config.yaml
model: "sound classifier"
dataset: "synthesized solo parts of chorales (CocoChorales)"
train_examples: 39062
time_shift_ms: 50
n_mels: 64
hop_length: 160
input: "log_mel"
spec_augment: true
win_length: 512
targets: ["instrument"]
num_classes: 13
arch: "transformer"
norm: "rmsnorm"
norm_position: "pre"
activation: "gelu_tanh"
mlp_ratio: 4
head_dim: 16
fused_qkv: true
bias: "all"
qk_norm: false
parallel_block: false
inner_norm: false
moe: "expert_choice"
num_experts: 4
moe_every: 2
expert_mlp_ratio: 0.5
experts_per_token: 2
shared_expert: false
subsampling: 2
layers: 12
width: 256
positions: "rope"
pooling: "class_token"
mixing: "mixup"
loss: "cross_entropy"
residual_init: "none"
optimizer: "adam_atan2"
lr: 0.0013
beta1: 0.9
beta2: 0.999
ema_decay: 0.999
steps: 8600
batch_size: 192
epochs: 42.3
lr_schedule: "constant"
warmup_steps: 430
weight_decay: 0.4
Rows from block 2 of a small sound classifier, named by matrix and row number. Rows with one number belong to one neuron. Each number is 200 + 40 x the weight over its row's rms, rounded and kept within 0 to 999. All counts start at 0.
After each neuron's rows are labels from the 100 clips, of 14976, where the neuron reaches its highest value: "loudest" is the band of the loudest frequency at the time of the peak. Only what is clearly more common there than usual is listed. The data: synthesized solo parts of chorales (CocoChorales).
# fc1: MLP up (model.blocks.2.mlp.fc1.weight, 1024x256), inputs 0-51
# fc2: MLP down (model.blocks.2.mlp.fc2.weight, 256x1024, transposed), outputs 0-51

fc1.225,157,198,171,200,124,244,205,273,216,265,229,267,202,256,105,206,152,229,223,258,152,216,222,228,176,226,169,180,230,202,146,247,124,178,176,134,189,187,164,232,231,183,194,180,152,221,176,213,257,185,209,165
fc2.225,225,196,243,223,251,194,209,137,198,123,196,208,226,213,251,222,226,219,183,200,158,228,188,142,152,240,237,223,196,225,192,218,254,203,157,156,225,155,194,182,265,199,198,172,197,247,206,205,202,296,176,182
loudest: 250 to 500 Hz

fc1.279,128,197,161,200,154,208,149,239,215,196,241,226,197,222,237,264,204,243,268,161,190,206,236,219,184,200,194,112,202,179,190,167,262,170,249,213,204,167,204,203,228,218,177,256,157,222,160,161,231,218,214,234
fc2.279,143,226,178,198,247,193,268,171,170,286,113,169,205,162,151,198,219,218,181,221,109,233,254,219,167,205,350,203,203,159,239,200,209,181,244,215,196,162,130,182,232,173,246,300,210,170,229,196,241,210,163,197
loudest: 250 to 500 Hz

fc1.159,184,170,240,187,266,125,203,149,160,226,211,223,253,216,207,192,139,197,171,201,226,221,275,164,187,161,214,184,81,114,133,205,205,169,178,225,227,170,216,201,155,219,199,228,115,177,196,162,150,243,190,215
fc2.159,203,223,143,156,237,249,214,228,210,181,210,296,216,195,227,252,236,80,148,200,191,142,200,203,122,271,208,223,96,222,244,179,218,208,218,142,175,278,217,244,201,163,183,180,193,240,180,262,203,190,196,139
loudest: 1000 to 2000 Hz

fc1.301,161,181,170,231,203,267,219,183,210,172,132,211,189,225,180,214,264,147,205,139,211,167,185,235,177,169,160,195,121,204,193,209,211,200,227,188,202,194,230,181,184,207,306,191,186,218,252,248,174,192,191,246
fc2.301,171,171,186,250,172,195,207,203,226,237,221,183,155,187,213,192,212,199,153,186,194,233,206,222,223,203,235,149,182,151,241,203,153,208,212,221,129,194,201,221,215,208,157,182,182,177,196,153,169,216,183,141
loudest: 1000 to 2000 Hz

fc1.220,174,228,230,134,159,213,176,206,218,189,214,227,246,135,202,247,160,175,135,222,309,217,218,124,231,181,257,259,220,169,206,250,266,184,228,165,213,164,204,227,183,187,225,199,233,214,263,245,144,176,114,206
fc2.220,266,143,213,196,196,197,217,142,228,238,157,199,223,212,215,234,274,100,184,120,176,150,149,184,140,182,199,219,191,126,257,145,238,186,215,236,203,234,180,128,209,198,251,211,190,206,161,202,184,273,187,163
loudest: 1000 to 2000 Hz

fc1.377,148,274,205,205,87,245,190,231,193,183,240,233,260,205,157,236,197,170,168,248,201,212,175,123,221,252,174,255,146,198,250,160,303,179,255,217,198,213,151,215,192,225,150,234,205,223,230,159,239,195,180,186
fc2.377,216,161,211,217,206,194,158,86,182,268,165,158,204,215,184,220,234,168,238,152,95,167,151,215,150,265,232,159,195,128,206,158,169,193,69,146,189,196,207,207,241,179,252,245,233,198,185,256,188,204,202,159
loudest: 1000 to 2000 Hz

fc1.766,172,230,234,142,102,198,156,255,128,224,137,250,126,220,196,142,172,202,217,198,248,175,188,171,217,266,266,233,222,149,113,226,186,169,211,214,240,216,177,171,187,194,178,177,230,209,199,260,167,174,218,188
fc2.766,214,152,191,253,225,205,253,166,229,189,272,157,281,186,163,230,227,173,240,131,201,192,160,187,270,94,185,204,183,291,221,204,209,216,221,192,216,244,202,120,237,217,108,150,237,236,224,306,271,228,168,143
loudest: 1000 to 2000 Hz

fc1.458,219,223,208,254,203,197,224,225,207,187,183,185,202,205,265,213,153,257,171,297,174,253,163,127,250,198,173,181,141,185,155,227,138,207,209,204,245,239,222,179,188,238,209,207,272,158,176,122,166,141,177,218
fc2.458,182,228,217,236,288,212,232,227,211,190,248,200,200,196,196,196,174,98,190,149,260,201,223,225,129,164,213,204,220,255,186,178,292,208,165,226,110,225,193,179,113,183,136,199,177,253,215,230,177,193,213,171
loudest: 1000 to 2000 Hz

fc1.653,155,203,233,243,128,210,204,114,177,202,212,214,244,147,200,202,190,215,189,223,263,141,216,155,170,181,149,208,207,239,198,266,242,195,234,232,197,167,166,237,159,145,265,132,172,189,316,160,211,163,240,199
fc2.653,215,190,245,211,271,176,282,226,233,217,153,149,175,150,187,192,314,204,204,172,159,143,190,153,211,224,241,141,223,195,231,181,127,181,150,178,229,236,205,211,225,168,199,191,211,161,212,260,219,231,171,192
loudest: 1000 to 2000 Hz

fc1.473,238,233,188,242,220,212,316,257,187,151,201,197,241,182,126,206,227,244,142,269,210,156,178,204,201,142,204,229,219,206,191,145,235,240,202,220,271,206,234,220,182,263,212,192,248,245,196,154,216,199,157,227
fc2.473,139,202,240,170,214,219,165,140,227,188,199,241,194,173,183,250,203,223,257,221,217,214,177,211,250,216,91,220,196,196,227,267,208,239,100,180,198,227,193,242,210,152,171,152,210,241,189,191,218,174,241,188
loudest: 1000 to 2000 Hz

fc1.124,151,102,171,172,153,200,185,222,223,263,136,253,244,209,181,180,193,266,234,278,159,202,260,229,191,231,168,228,208,171,128,275,123,209,202,166,181,215,183,198,236,174,218,233,158,209,204,233,218,226,208,195
fc2.124,161,212,232,190,184,197,283,201,190,180,213,193,180,158,249,224,240,199,188,199,195,175,202,120,180,239,251,166,218,175,208,231,243,148,235,229,257,152,200,240,195,186,246,242,210,201,198,205,225,206,143,197
loudest: 250 to 500 Hz

fc1.595,205,205,174,227,256,235,201,158,169,246,273,166,220,178,239,241,189,177,190,179,199,169,250,136,195,207,261,208,227,191,221,236,250,229,201,254,190,202,237,214,249,195,281,167,149,199,257,178,249,206,268,281
fc2.595,218,224,98,197,213,205,267,233,168,173,194,183,251,144,170,156,236,160,131,234,192,166,219,179,279,206,165,237,230,266,152,214,230,230,216,162,239,189,197,239,236,180,246,177,182,237,220,176,189,190,213,254
loudest: 1000 to 2000 Hz

fc1.156,204,124,190,214,250,205,213,192,177,223,167,198,151,182,228,176,279,205,157,221,226,174,275,246,205,146,225,182,153,232,159,202,93,210,227,195,189,206,228,226,225,163,241,151,197,171,269,202,188,228,208,234
fc2.156,147,262,187,171,127,247,217,231,220,241,210,191,303,188,177,192,108,189,202,240,267,231,160,212,212,221,209,186,189,227,274,258,238,218,134,168,217,240,165,204,234,159,182,209,196,241,187,249,253,188,211,187
loudest: 1000 to 2000 Hz

fc1.194,191,205,199,231,221,210,265,197,178,194,205,211,133,160,132,123,240,195,154,172,270,246,186,216,230,219,273,258,184,195,199,197,206,171,172,170,185,154,246,197,179,189,283,183,178,211,214,121,177,225,165,183
fc2.194,222,228,206,170,189,218,194,201,163,172,217,231,216,221,195,210,179,182,207,159,162,231,176,215,178,229,210,217,176,189,284,178,171,222,214,164,215,199,187,211,190,173,163,204,209,146,187,221,184,205,177,196
loudest: 1000 to 2000 Hz

fc1.172,142,124,190,173,209,228,206,195,228,225,122,225,218,193,154,249,295,227,184,224,223,210,206,187,204,242,198,197,231,252,163,226,207,276,291,151,190,206,189,202,216,217,215,215,189,217,237,146,246,174,218,230
fc2.172,218,264,222,147,152,243,243,191,212,140,161,264,244,225,249,198,209,196,178,200,223,226,163,186,203,221,179,271,131,187,250,195,246,142,112,228,242,205,183,160,205,145,261,233,185,241,192,207,216,185,189,234
loudest: 250 to 500 Hz

fc1.567,202,260,223,179,156,211,219,287,241,183,152,256,208,200,189,165,176,244,247,134,215,128,300,205,145,199,289,235,190,193,200,202,187,133,222,233,243,176,216,199,194,197,279,179,186,238,173,153,152,247,213,225
fc2.567,210,226,204,188,206,190,226,157,200,173,217,207,211,146,187,261,219,225,192,217,158,178,201,188,187,197,172,207,213,213,291,189,162,180,178,171,178,130,249,194,225,185,124,150,237,153,196,255,194,203,149,207
loudest: 1000 to 2000 Hz

fc1.215,202,212,231,178,183,174,113,206,228,215,187,239,141,210,176,183,179,238,216,194,239,186,207,196,190,195,255,218,292,172,209,223,244,258,227,228,241,204,228,195,215,229,279,200,193,204,205,242,172,178,151,195
fc2.215,226,147,197,169,243,239,261,187,222,214,140,215,228,161,176,233,252,147,221,156,229,201,212,222,251,170,209,203,204,215,190,186,218,225,213,181,172,205,157,119,185,167,105,195,240,219,226,299,242,193,183,206
loudest: 250 to 500 Hz

fc1.318,136,265,233,172,105,230,174,169,203,203,259,261,206,239,140,277,235,210,228,210,165,210,169,98,216,218,160,247,223,164,208,222,268,162,217,225,224,208,153,194,184,191,150,208,220,241,229,167,295,200,197,141
fc2.318,226,166,181,157,269,201,189,186,159,181,186,236,212,199,177,122,119,213,235,130,149,184,168,230,179,217,210,188,211,212,204,180,185,216,48,174,151,234,180,251,226,200,205,182,218,171,199,230,122,303,199,201
loudest: 250 to 500 Hz

fc1.7,246,178,181,180,282,192,203,212,143,235,200,210,199,176,207,181,162,227,173,249,161,167,206,196,100,164,184,195,227,221,214,229,214,164,239,216,205,193,177,199,155,157,291,166,211,204,305,227,157,148,210,194
fc2.7,147,230,206,159,135,147,197,160,206,186,179,226,265,185,194,233,256,217,206,231,194,190,204,207,198,198,185,200,218,169,209,111,142,218,80,162,262,220,192,224,208,185,225,156,216,171,194,215,245,157,166,194
loudest: 250 to 500 Hz

fc1.293,238,165,149,194,243,193,155,147,148,169,93,202,203,185,216,213,182,184,188,118,97,193,279,211,211,215,140,175,142,192,287,236,246,169,202,223,208,159,195,166,174,171,228,165,175,191,166,197,200,201,197,164
fc2.293,174,168,191,203,169,160,188,218,156,202,236,244,205,177,190,205,194,226,209,272,230,158,191,223,173,236,196,270,179,201,140,214,207,173,171,154,190,195,153,245,190,194,247,210,229,224,178,215,215,210,155,179
loudest: 500 to 1000 Hz

fc1.24,202,184,156,195,121,218,248,209,166,195,157,233,195,205,116,218,156,203,175,189,222,144,260,184,163,124,252,268,173,207,190,197,223,193,65,187,163,253,232,263,209,130,289,209,187,185,232,250,172,160,197,242
fc2.24,201,191,270,153,209,194,209,151,265,142,225,224,272,228,289,225,289,231,184,149,160,219,199,251,223,224,165,202,166,196,167,151,165,147,160,190,224,212,136,161,232,190,238,169,223,189,170,132,200,237,179,183
loudest: 1000 to 2000 Hz

fc1.561,203,195,128,243,254,246,242,203,133,195,162,224,206,168,153,251,231,189,190,151,113,221,187,228,223,145,140,190,136,178,172,157,222,179,169,169,205,181,240,187,161,220,292,190,208,208,191,241,165,240,201,201
fc2.561,184,147,177,204,188,149,202,182,156,201,274,211,183,157,210,160,169,207,201,289,244,223,106,179,181,237,203,225,193,210,190,244,187,219,196,173,191,183,155,201,175,182,195,183,233,193,200,170,211,182,171,179
loudest: 250 to 500 Hz

fc1.202,149,264,171,150,245,201,244,201,218,182,202,269,184,186,213,174,135,262,209,164,217,195,183,209,174,193,141,224,148,180,165,218,158,166,219,188,239,217,226,250,167,228,227,175,195,155,235,266,189,216,281,162
fc2.202,172,164,254,222,272,128,248,200,192,220,189,238,248,275,169,187,292,188,207,183,132,219,188,214,184,301,240,151,79,185,243,174,187,212,181,147,179,226,246,222,222,175,195,188,220,193,241,262,281,227,164,219
loudest: 250 to 500 Hz

fc1.211,254,205,168,147,225,188,194,226,173,163,141,190,175,242,176,209,188,199,225,196,202,268,248,211,204,154,214,189,183,218,189,161,163,220,220,150,221,187,269,247,216,194,207,262,203,235,201,234,236,196,174,123
fc2.211,186,205,173,255,206,201,133,200,230,229,246,199,227,214,232,217,219,177,190,183,194,205,168,182,182,243,144,175,183,166,198,251,247,205,215,214,164,237,134,156,205,238,267,111,209,179,213,144,193,201,262,291
loudest: 1000 to 2000 Hz

fc1.507,181,158,190,214,132,219,142,268,183,213,204,202,236,182,175,212,356,105,164,170,173,225,174,216,153,140,194,228,93,233,197,202,227,133,275,139,226,178,198,146,207,200,216,189,202,234,222,140,233,185,181,190
fc2.507,158,120,222,210,235,207,226,176,174,138,162,181,267,205,133,189,98,185,196,215,138,247,153,159,198,236,258,158,204,195,249,189,147,193,91,164,144,106,194,203,242,228,203,232,227,201,236,301,266,255,198,220
loudest: 1000 to 2000 Hz

fc1.368,210,194,131,157,209,222,164,191,190,152,91,158,134,245,240,237,225,188,241,233,198,236,279,249,169,210,209,194,147,218,209,154,149,221,225,160,238,197,265,177,206,199,201,207,194,201,191,200,149,164,181,154
fc2.368,140,227,169,218,98,240,164,177,185,246,287,159,176,219,207,257,177,193,211,187,259,196,129,201,142,180,186,201,170,226,171,217,171,190,275,215,192,175,228,195,241,221,247,147,180,197,209,213,174,146,187,181
loudest: 1000 to 2000 Hz

fc1.210,179,177,122,230,216,246,217,153,139,181,191,228,196,188,172,198,278,188,186,156,199,194,161,212,158,210,176,214,169,214,173,193,188,228,219,184,194,202,180,211,206,179,363,197,249,188,227,200,177,175,263,263
fc2.210,189,178,193,241,191,206,270,176,251,231,195,189,192,188,206,181,243,216,186,239,205,212,113,198,176,184,256,122,188,209,234,160,126,186,136,202,192,204,251,216,231,227,121,180,193,205,182,215,234,227,131,130
loudest: 1000 to 2000 Hz

fc1.238,238,249,208,142,191,146,202,173,124,180,286,187,223,205,120,274,128,89,198,202,166,177,258,158,192,175,281,249,193,140,130,219,210,130,123,210,188,124,170,189,166,261,193,223,235,199,198,119,279,193,166,175
fc2.238,260,244,143,148,253,242,239,230,209,201,241,206,245,175,180,225,43,144,156,168,185,182,191,203,140,120,208,230,178,231,292,225,255,209,217,213,142,251,167,240,172,177,184,225,225,231,177,200,143,256,181,190
loudest: 1000 to 2000 Hz

fc1.196,211,222,179,186,240,171,210,204,242,195,254,210,230,232,159,186,196,208,170,170,347,170,210,214,219,196,222,229,226,213,195,146,237,240,253,238,237,196,281,181,184,274,192,218,209,222,199,214,168,203,154,174
fc2.196,206,214,213,228,195,284,193,125,222,220,190,145,189,190,151,188,200,182,265,230,260,204,139,268,279,117,191,203,200,221,241,221,191,238,241,184,184,223,242,182,196,184,126,200,230,242,169,314,224,168,266,162
loudest: 250 to 500 Hz

fc1.460,150,255,192,137,103,249,191,225,140,261,153,252,249,212,179,196,201,224,203,264,210,151,214,158,180,244,222,202,188,266,122,256,271,198,217,147,186,190,175,189,177,201,258,176,178,244,225,138,178,205,178,273
fc2.460,268,161,192,218,292,228,202,122,207,127,137,176,243,152,254,234,225,229,190,216,141,179,182,195,139,213,245,219,167,245,236,165,133,170,140,161,228,180,214,219,299,240,165,206,178,157,209,272,270,229,163,133
loudest: 250 to 500 Hz

fc1.332,140,178,198,255,211,214,202,229,209,195,230,236,210,164,135,98,232,255,220,238,168,149,228,151,160,105,236,203,198,190,202,243,181,173,141,197,102,204,170,195,192,173,265,170,213,183,269,190,173,217,196,199
fc2.332,187,185,256,221,222,125,180,257,227,182,248,176,284,198,257,285,373,203,239,198,184,178,175,153,205,200,139,165,190,142,183,179,114,156,182,179,290,202,196,248,220,164,203,176,217,164,228,206,296,225,195,179
loudest: 1000 to 2000 Hz

fc1.694,190,182,186,188,195,179,231,209,214,171,84,224,171,214,188,210,255,150,186,150,228,236,218,254,173,166,180,196,131,213,167,186,171,210,221,183,233,177,236,224,193,190,310,222,207,267,227,251,233,247,214,197
fc2.694,156,192,166,169,260,235,191,162,257,243,205,173,240,201,245,283,227,199,230,155,129,256,130,148,180,225,188,202,196,259,228,191,191,208,196,218,196,191,144,142,225,177,145,186,224,194,244,243,231,187,174,161
loudest: 1000 to 2000 Hz

fc1.546,232,206,141,196,282,221,202,152,211,169,133,202,164,175,230,248,200,214,205,159,83,219,262,256,176,174,195,190,191,192,240,177,167,168,213,213,212,200,205,194,161,177,271,212,230,167,231,248,187,223,214,180
fc2.546,154,119,185,225,181,179,199,183,180,251,284,211,186,172,190,191,193,209,215,275,240,172,186,164,170,244,195,247,166,210,163,252,244,188,177,195,171,193,150,197,201,204,217,172,234,211,213,235,240,160,137,168
loudest: 250 to 500 Hz

fc1.663,215,192,172,199,215,177,234,189,218,151,223,193,220,214,160,232,241,206,130,206,308,160,213,174,215,213,171,244,217,214,168,131,122,224,195,189,226,204,194,230,207,222,176,209,173,197,176,165,210,193,186,157
fc2.663,208,203,214,206,138,322,173,148,206,210,239,216,222,163,160,199,114,211,242,186,208,215,158,262,234,195,207,192,199,275,243,243,285,242,197,189,153,216,229,184,224,223,206,151,212,286,148,289,143,173,287,196
loudest: 1000 to 2000 Hz

fc1.755,176,112,128,191,205,240,205,266,235,226,150,247,170,189,180,224,224,195,189,252,208,149,205,184,198,151,183,238,240,199,193,191,166,230,290,179,206,192,238,256,226,189,237,229,186,219,207,209,251,206,246,222
fc2.755,169,183,224,167,189,252,254,163,197,181,188,218,283,150,208,240,239,236,190,251,173,156,183,180,224,259,163,182,228,173,208,194,223,110,132,182,234,189,248,253,208,162,253,221,242,206,235,242,235,250,187,179
loudest: 250 to 500 Hz

fc1.189,150,181,134,185,137,238,192,209,195,181,275,194,266,219,233,207,189,171,146,251,228,233,236,181,236,133,208,224,94,209,210,188,285,205,290,164,167,240,234,182,213,178,221,217,175,184,235,119,199,215,187,211
fc2.189,183,216,224,156,291,222,227,151,211,220,159,178,173,172,172,132,214,174,213,223,188,207,169,211,154,144,215,256,192,112,174,219,158,182,168,227,186,230,206,239,226,115,188,277,188,105,277,254,251,250,135,154
loudest: 1000 to 2000 Hz

fc1.718,143,182,164,214,107,249,240,180,210,132,201,219,206,144,179,191,174,229,148,187,334,151,282,187,216,151,279,252,184,196,206,157,82,204,184,183,214,239,193,249,194,158,244,207,212,214,213,312,174,148,184,184
fc2.718,152,176,239,204,199,210,217,209,193,243,235,240,277,192,234,221,253,259,170,237,200,197,178,200,198,225,181,214,215,149,226,270,269,149,182,173,270,225,221,237,201,193,187,158,206,174,145,217,244,257,163,177
loudest: 1000 to 2000 Hz

fc1.429,196,201,178,204,224,209,275,161,170,234,148,244,201,175,199,208,160,191,144,214,223,153,224,194,172,159,203,242,210,229,194,206,259,259,278,204,235,194,223,190,162,209,272,169,178,202,238,188,189,179,196,240
fc2.429,140,228,207,171,202,261,225,176,197,188,183,240,236,158,132,198,224,222,230,213,211,227,158,214,287,199,152,207,220,230,244,239,197,211,69,184,189,208,177,259,196,213,188,202,237,149,232,190,269,154,204,168
loudest: 250 to 500 Hz

fc1.449,205,218,221,179,238,197,105,291,137,217,225,223,218,220,167,248,181,249,214,162,133,259,193,154,205,230,150,203,185,167,124,243,243,202,190,189,216,198,235,213,218,256,146,206,173,194,205,142,225,197,199,207
fc2.449,208,248,216,181,244,204,214,151,238,188,181,170,221,171,200,157,157,179,197,245,234,222,170,224,136,135,271,184,153,227,197,163,174,195,180,166,224,194,215,191,271,174,225,170,202,201,238,243,174,226,156,171
loudest: 250 to 500 Hz

fc1.751,231,143,220,232,184,209,172,162,194,206,151,204,168,166,152,156,236,203,181,173,213,163,225,153,136,123,258,199,169,191,199,253,99,178,92,190,216,171,179,185,220,150,248,196,197,207,254,200,136,178,187,216
fc2.751,145,175,206,182,259,103,220,267,248,200,262,176,269,176,187,227,229,194,203,246,229,209,225,144,221,299,181,157,244,205,232,238,253,171,170,109,278,155,118,132,205,175,217,199,214,197,284,182,202,191,165,206
loudest: 1000 to 2000 Hz

fc1.728,152,262,183,171,211,230,217,186,124,258,179,228,294,200,154,165,207,170,184,206,175,194,199,137,119,173,266,234,167,167,149,188,203,159,204,204,142,191,136,183,177,146,250,200,166,191,192,216,223,190,278,161
fc2.728,194,176,201,203,187,143,211,149,192,106,187,191,201,165,213,210,264,240,185,164,211,223,161,139,206,229,236,215,205,242,227,188,140,196,172,136,238,168,218,191,232,199,208,195,183,163,241,203,247,198,157,125
loudest: 250 to 500 Hz

fc1.572,193,220,184,205,172,231,276,138,175,221,169,257,221,186,162,196,113,242,195,251,204,164,217,138,161,172,147,221,195,170,192,257,267,164,250,214,201,207,192,181,132,197,284,185,190,190,272,173,228,182,187,224
fc2.572,181,184,182,167,241,225,200,185,174,193,126,236,241,149,158,206,325,211,234,182,186,195,184,229,218,215,172,208,203,204,232,142,158,219,123,158,176,246,199,265,242,168,189,248,255,193,238,253,207,204,201,213
loudest: 1000 to 2000 Hz

fc1.330,189,202,178,187,207,255,246,168,180,227,210,234,209,139,173,204,65,255,200,199,149,146,267,144,182,223,227,186,255,170,221,294,210,145,135,194,171,184,193,134,131,170,271,147,219,166,241,248,190,176,244,206
fc2.330,129,228,180,167,225,187,245,209,155,223,134,206,261,143,191,208,335,219,220,189,202,155,176,189,216,171,239,218,233,215,242,209,70,215,166,168,279,197,200,252,201,166,190,207,223,124,218,260,298,206,162,172
loudest: 1000 to 2000 Hz

fc1.740,168,259,239,209,136,215,190,217,190,235,138,256,129,217,176,162,157,241,197,172,301,160,200,151,179,229,262,152,230,150,228,218,178,246,229,258,260,205,223,157,188,181,240,185,215,180,202,244,151,165,181,127
fc2.740,195,148,227,244,195,193,258,183,204,187,181,179,275,175,192,225,269,200,242,184,211,212,184,225,287,135,160,193,230,239,192,213,186,223,232,237,228,209,226,160,239,210,90,137,244,250,174,331,290,154,193,188
loudest: 250 to 500 Hz

fc1.17,160,149,156,173,179,224,212,175,171,194,134,217,181,224,147,275,254,201,247,224,216,239,189,224,150,115,185,195,165,210,161,173,168,200,196,128,186,175,254,225,193,185,277,253,218,231,212,226,197,185,168,199
fc2.17,179,232,196,195,190,187,185,227,224,227,279,194,155,183,151,187,261,216,193,200,217,224,163,166,215,218,211,165,193,171,188,245,202,192,179,152,184,224,243,197,182,229,174,160,234,166,235,183,178,191,150,163
loudest: 1000 to 2000 Hz

fc1.524,240,194,204,207,159,153,229,120,219,209,237,220,195,188,105,153,220,188,223,191,235,183,242,243,139,234,258,282,167,180,227,125,207,148,236,237,225,204,115,190,169,191,210,219,231,194,200,193,255,191,157,154
fc2.524,214,276,147,140,271,252,203,253,194,157,203,235,245,131,252,211,58,258,190,177,225,223,148,191,197,147,183,156,208,250,223,207,240,230,141,196,201,196,202,206,194,168,132,193,260,188,195,188,181,191,196,207
loudest: 1000 to 2000 Hz

fc1.312,266,226,211,239,220,167,250,232,225,201,195,232,201,216,120,223,208,219,131,183,278,123,219,231,196,243,336,241,239,190,255,138,161,228,193,259,230,218,214,250,188,237,201,179,230,220,144,192,215,194,184,187
fc2.312,213,215,175,225,125,227,175,163,205,219,198,175,160,183,217,223,167,228,227,221,282,198,146,230,287,134,157,217,234,212,198,254,221,228,248,204,186,241,213,122,187,260,119,159,191,232,234,274,232,177,241,149
loudest: 1000 to 2000 Hz

fc1.160,189,146,205,215,205,249,190,170,207,256,213,137,158,190,208,197,220,104,139,211,274,220,315,165,213,160,225,217,128,212,237,215,180,230,210,213,188,195,278,191,246,229,258,180,144,247,231,184,209,175,192,218
fc2.160,207,199,183,185,240,264,253,199,194,178,257,190,234,148,173,183,275,129,163,207,146,183,248,239,223,216,180,190,174,215,235,161,183,259,104,156,197,204,174,232,190,150,118,214,240,225,229,230,194,153,132,181
loudest: 1000 to 2000 Hz

fc1.440,168,194,228,195,189,206,286,122,190,251,171,276,218,191,189,193,119,223,209,228,208,131,172,127,142,201,186,177,211,200,215,244,253,194,266,219,228,189,216,178,138,168,274,199,210,220,264,185,208,199,190,200
fc2.440,199,174,234,197,213,171,202,170,169,191,132,221,190,189,155,219,346,221,265,190,166,206,181,219,256,200,198,183,227,192,212,224,134,214,101,186,201,212,222,201,229,212,136,212,244,134,236,279,283,174,198,238
loudest: 1000 to 2000 Hz

fc1.218,175,213,232,222,174,241,238,87,178,229,112,226,139,203,161,206,207,217,240,176,141,182,191,158,134,168,158,201,154,227,209,305,219,183,276,163,196,201,206,197,185,197,263,139,199,229,221,165,289,161,182,229
fc2.218,185,194,204,215,268,252,249,185,157,174,179,196,293,163,196,182,293,218,222,191,169,203,197,205,202,179,226,203,197,169,221,149,182,175,147,190,194,216,199,211,212,162,188,245,234,163,221,268,182,208,168,222
loudest: 1000 to 2000 Hz

fc1.720,151,196,177,188,194,211,206,225,199,182,194,165,159,243,135,301,151,133,147,229,214,199,248,203,190,159,188,244,200,232,111,291,173,160,239,186,190,197,205,246,155,190,246,224,184,289,153,173,232,234,102,181
fc2.720,224,177,207,154,246,250,209,152,197,189,275,209,219,199,180,192,122,182,165,191,131,215,179,254,164,108,168,235,170,216,233,214,234,167,241,245,160,236,176,229,193,194,211,171,176,218,195,259,181,341,204,186
loudest: 1000 to 2000 Hz

fc1.85,104,253,197,218,177,225,211,205,157,235,156,234,194,202,146,161,195,201,206,237,184,185,201,188,233,101,237,256,152,200,155,216,349,188,188,176,174,206,227,151,220,184,258,186,187,218,201,113,188,178,218,246
fc2.85,151,224,205,172,247,239,205,177,220,244,193,185,267,193,195,191,184,215,236,252,190,241,179,254,209,112,159,214,214,209,257,187,108,202,128,183,193,207,139,288,206,196,215,260,212,164,249,225,247,292,155,158
loudest: 500 to 1000 Hz

fc1.417,231,210,169,142,233,173,203,180,194,186,175,176,134,265,193,184,245,179,230,188,226,292,221,178,178,177,250,183,197,227,210,179,142,208,246,163,238,167,282,252,220,151,251,234,179,226,201,177,239,186,203,152
fc2.417,177,236,199,222,193,200,157,194,225,216,246,187,198,193,188,234,208,133,185,181,135,235,125,147,205,242,167,179,205,174,181,157,169,185,232,214,180,187,167,183,219,208,262,127,214,146,204,137,153,207,247,269
loudest: 1000 to 2000 Hz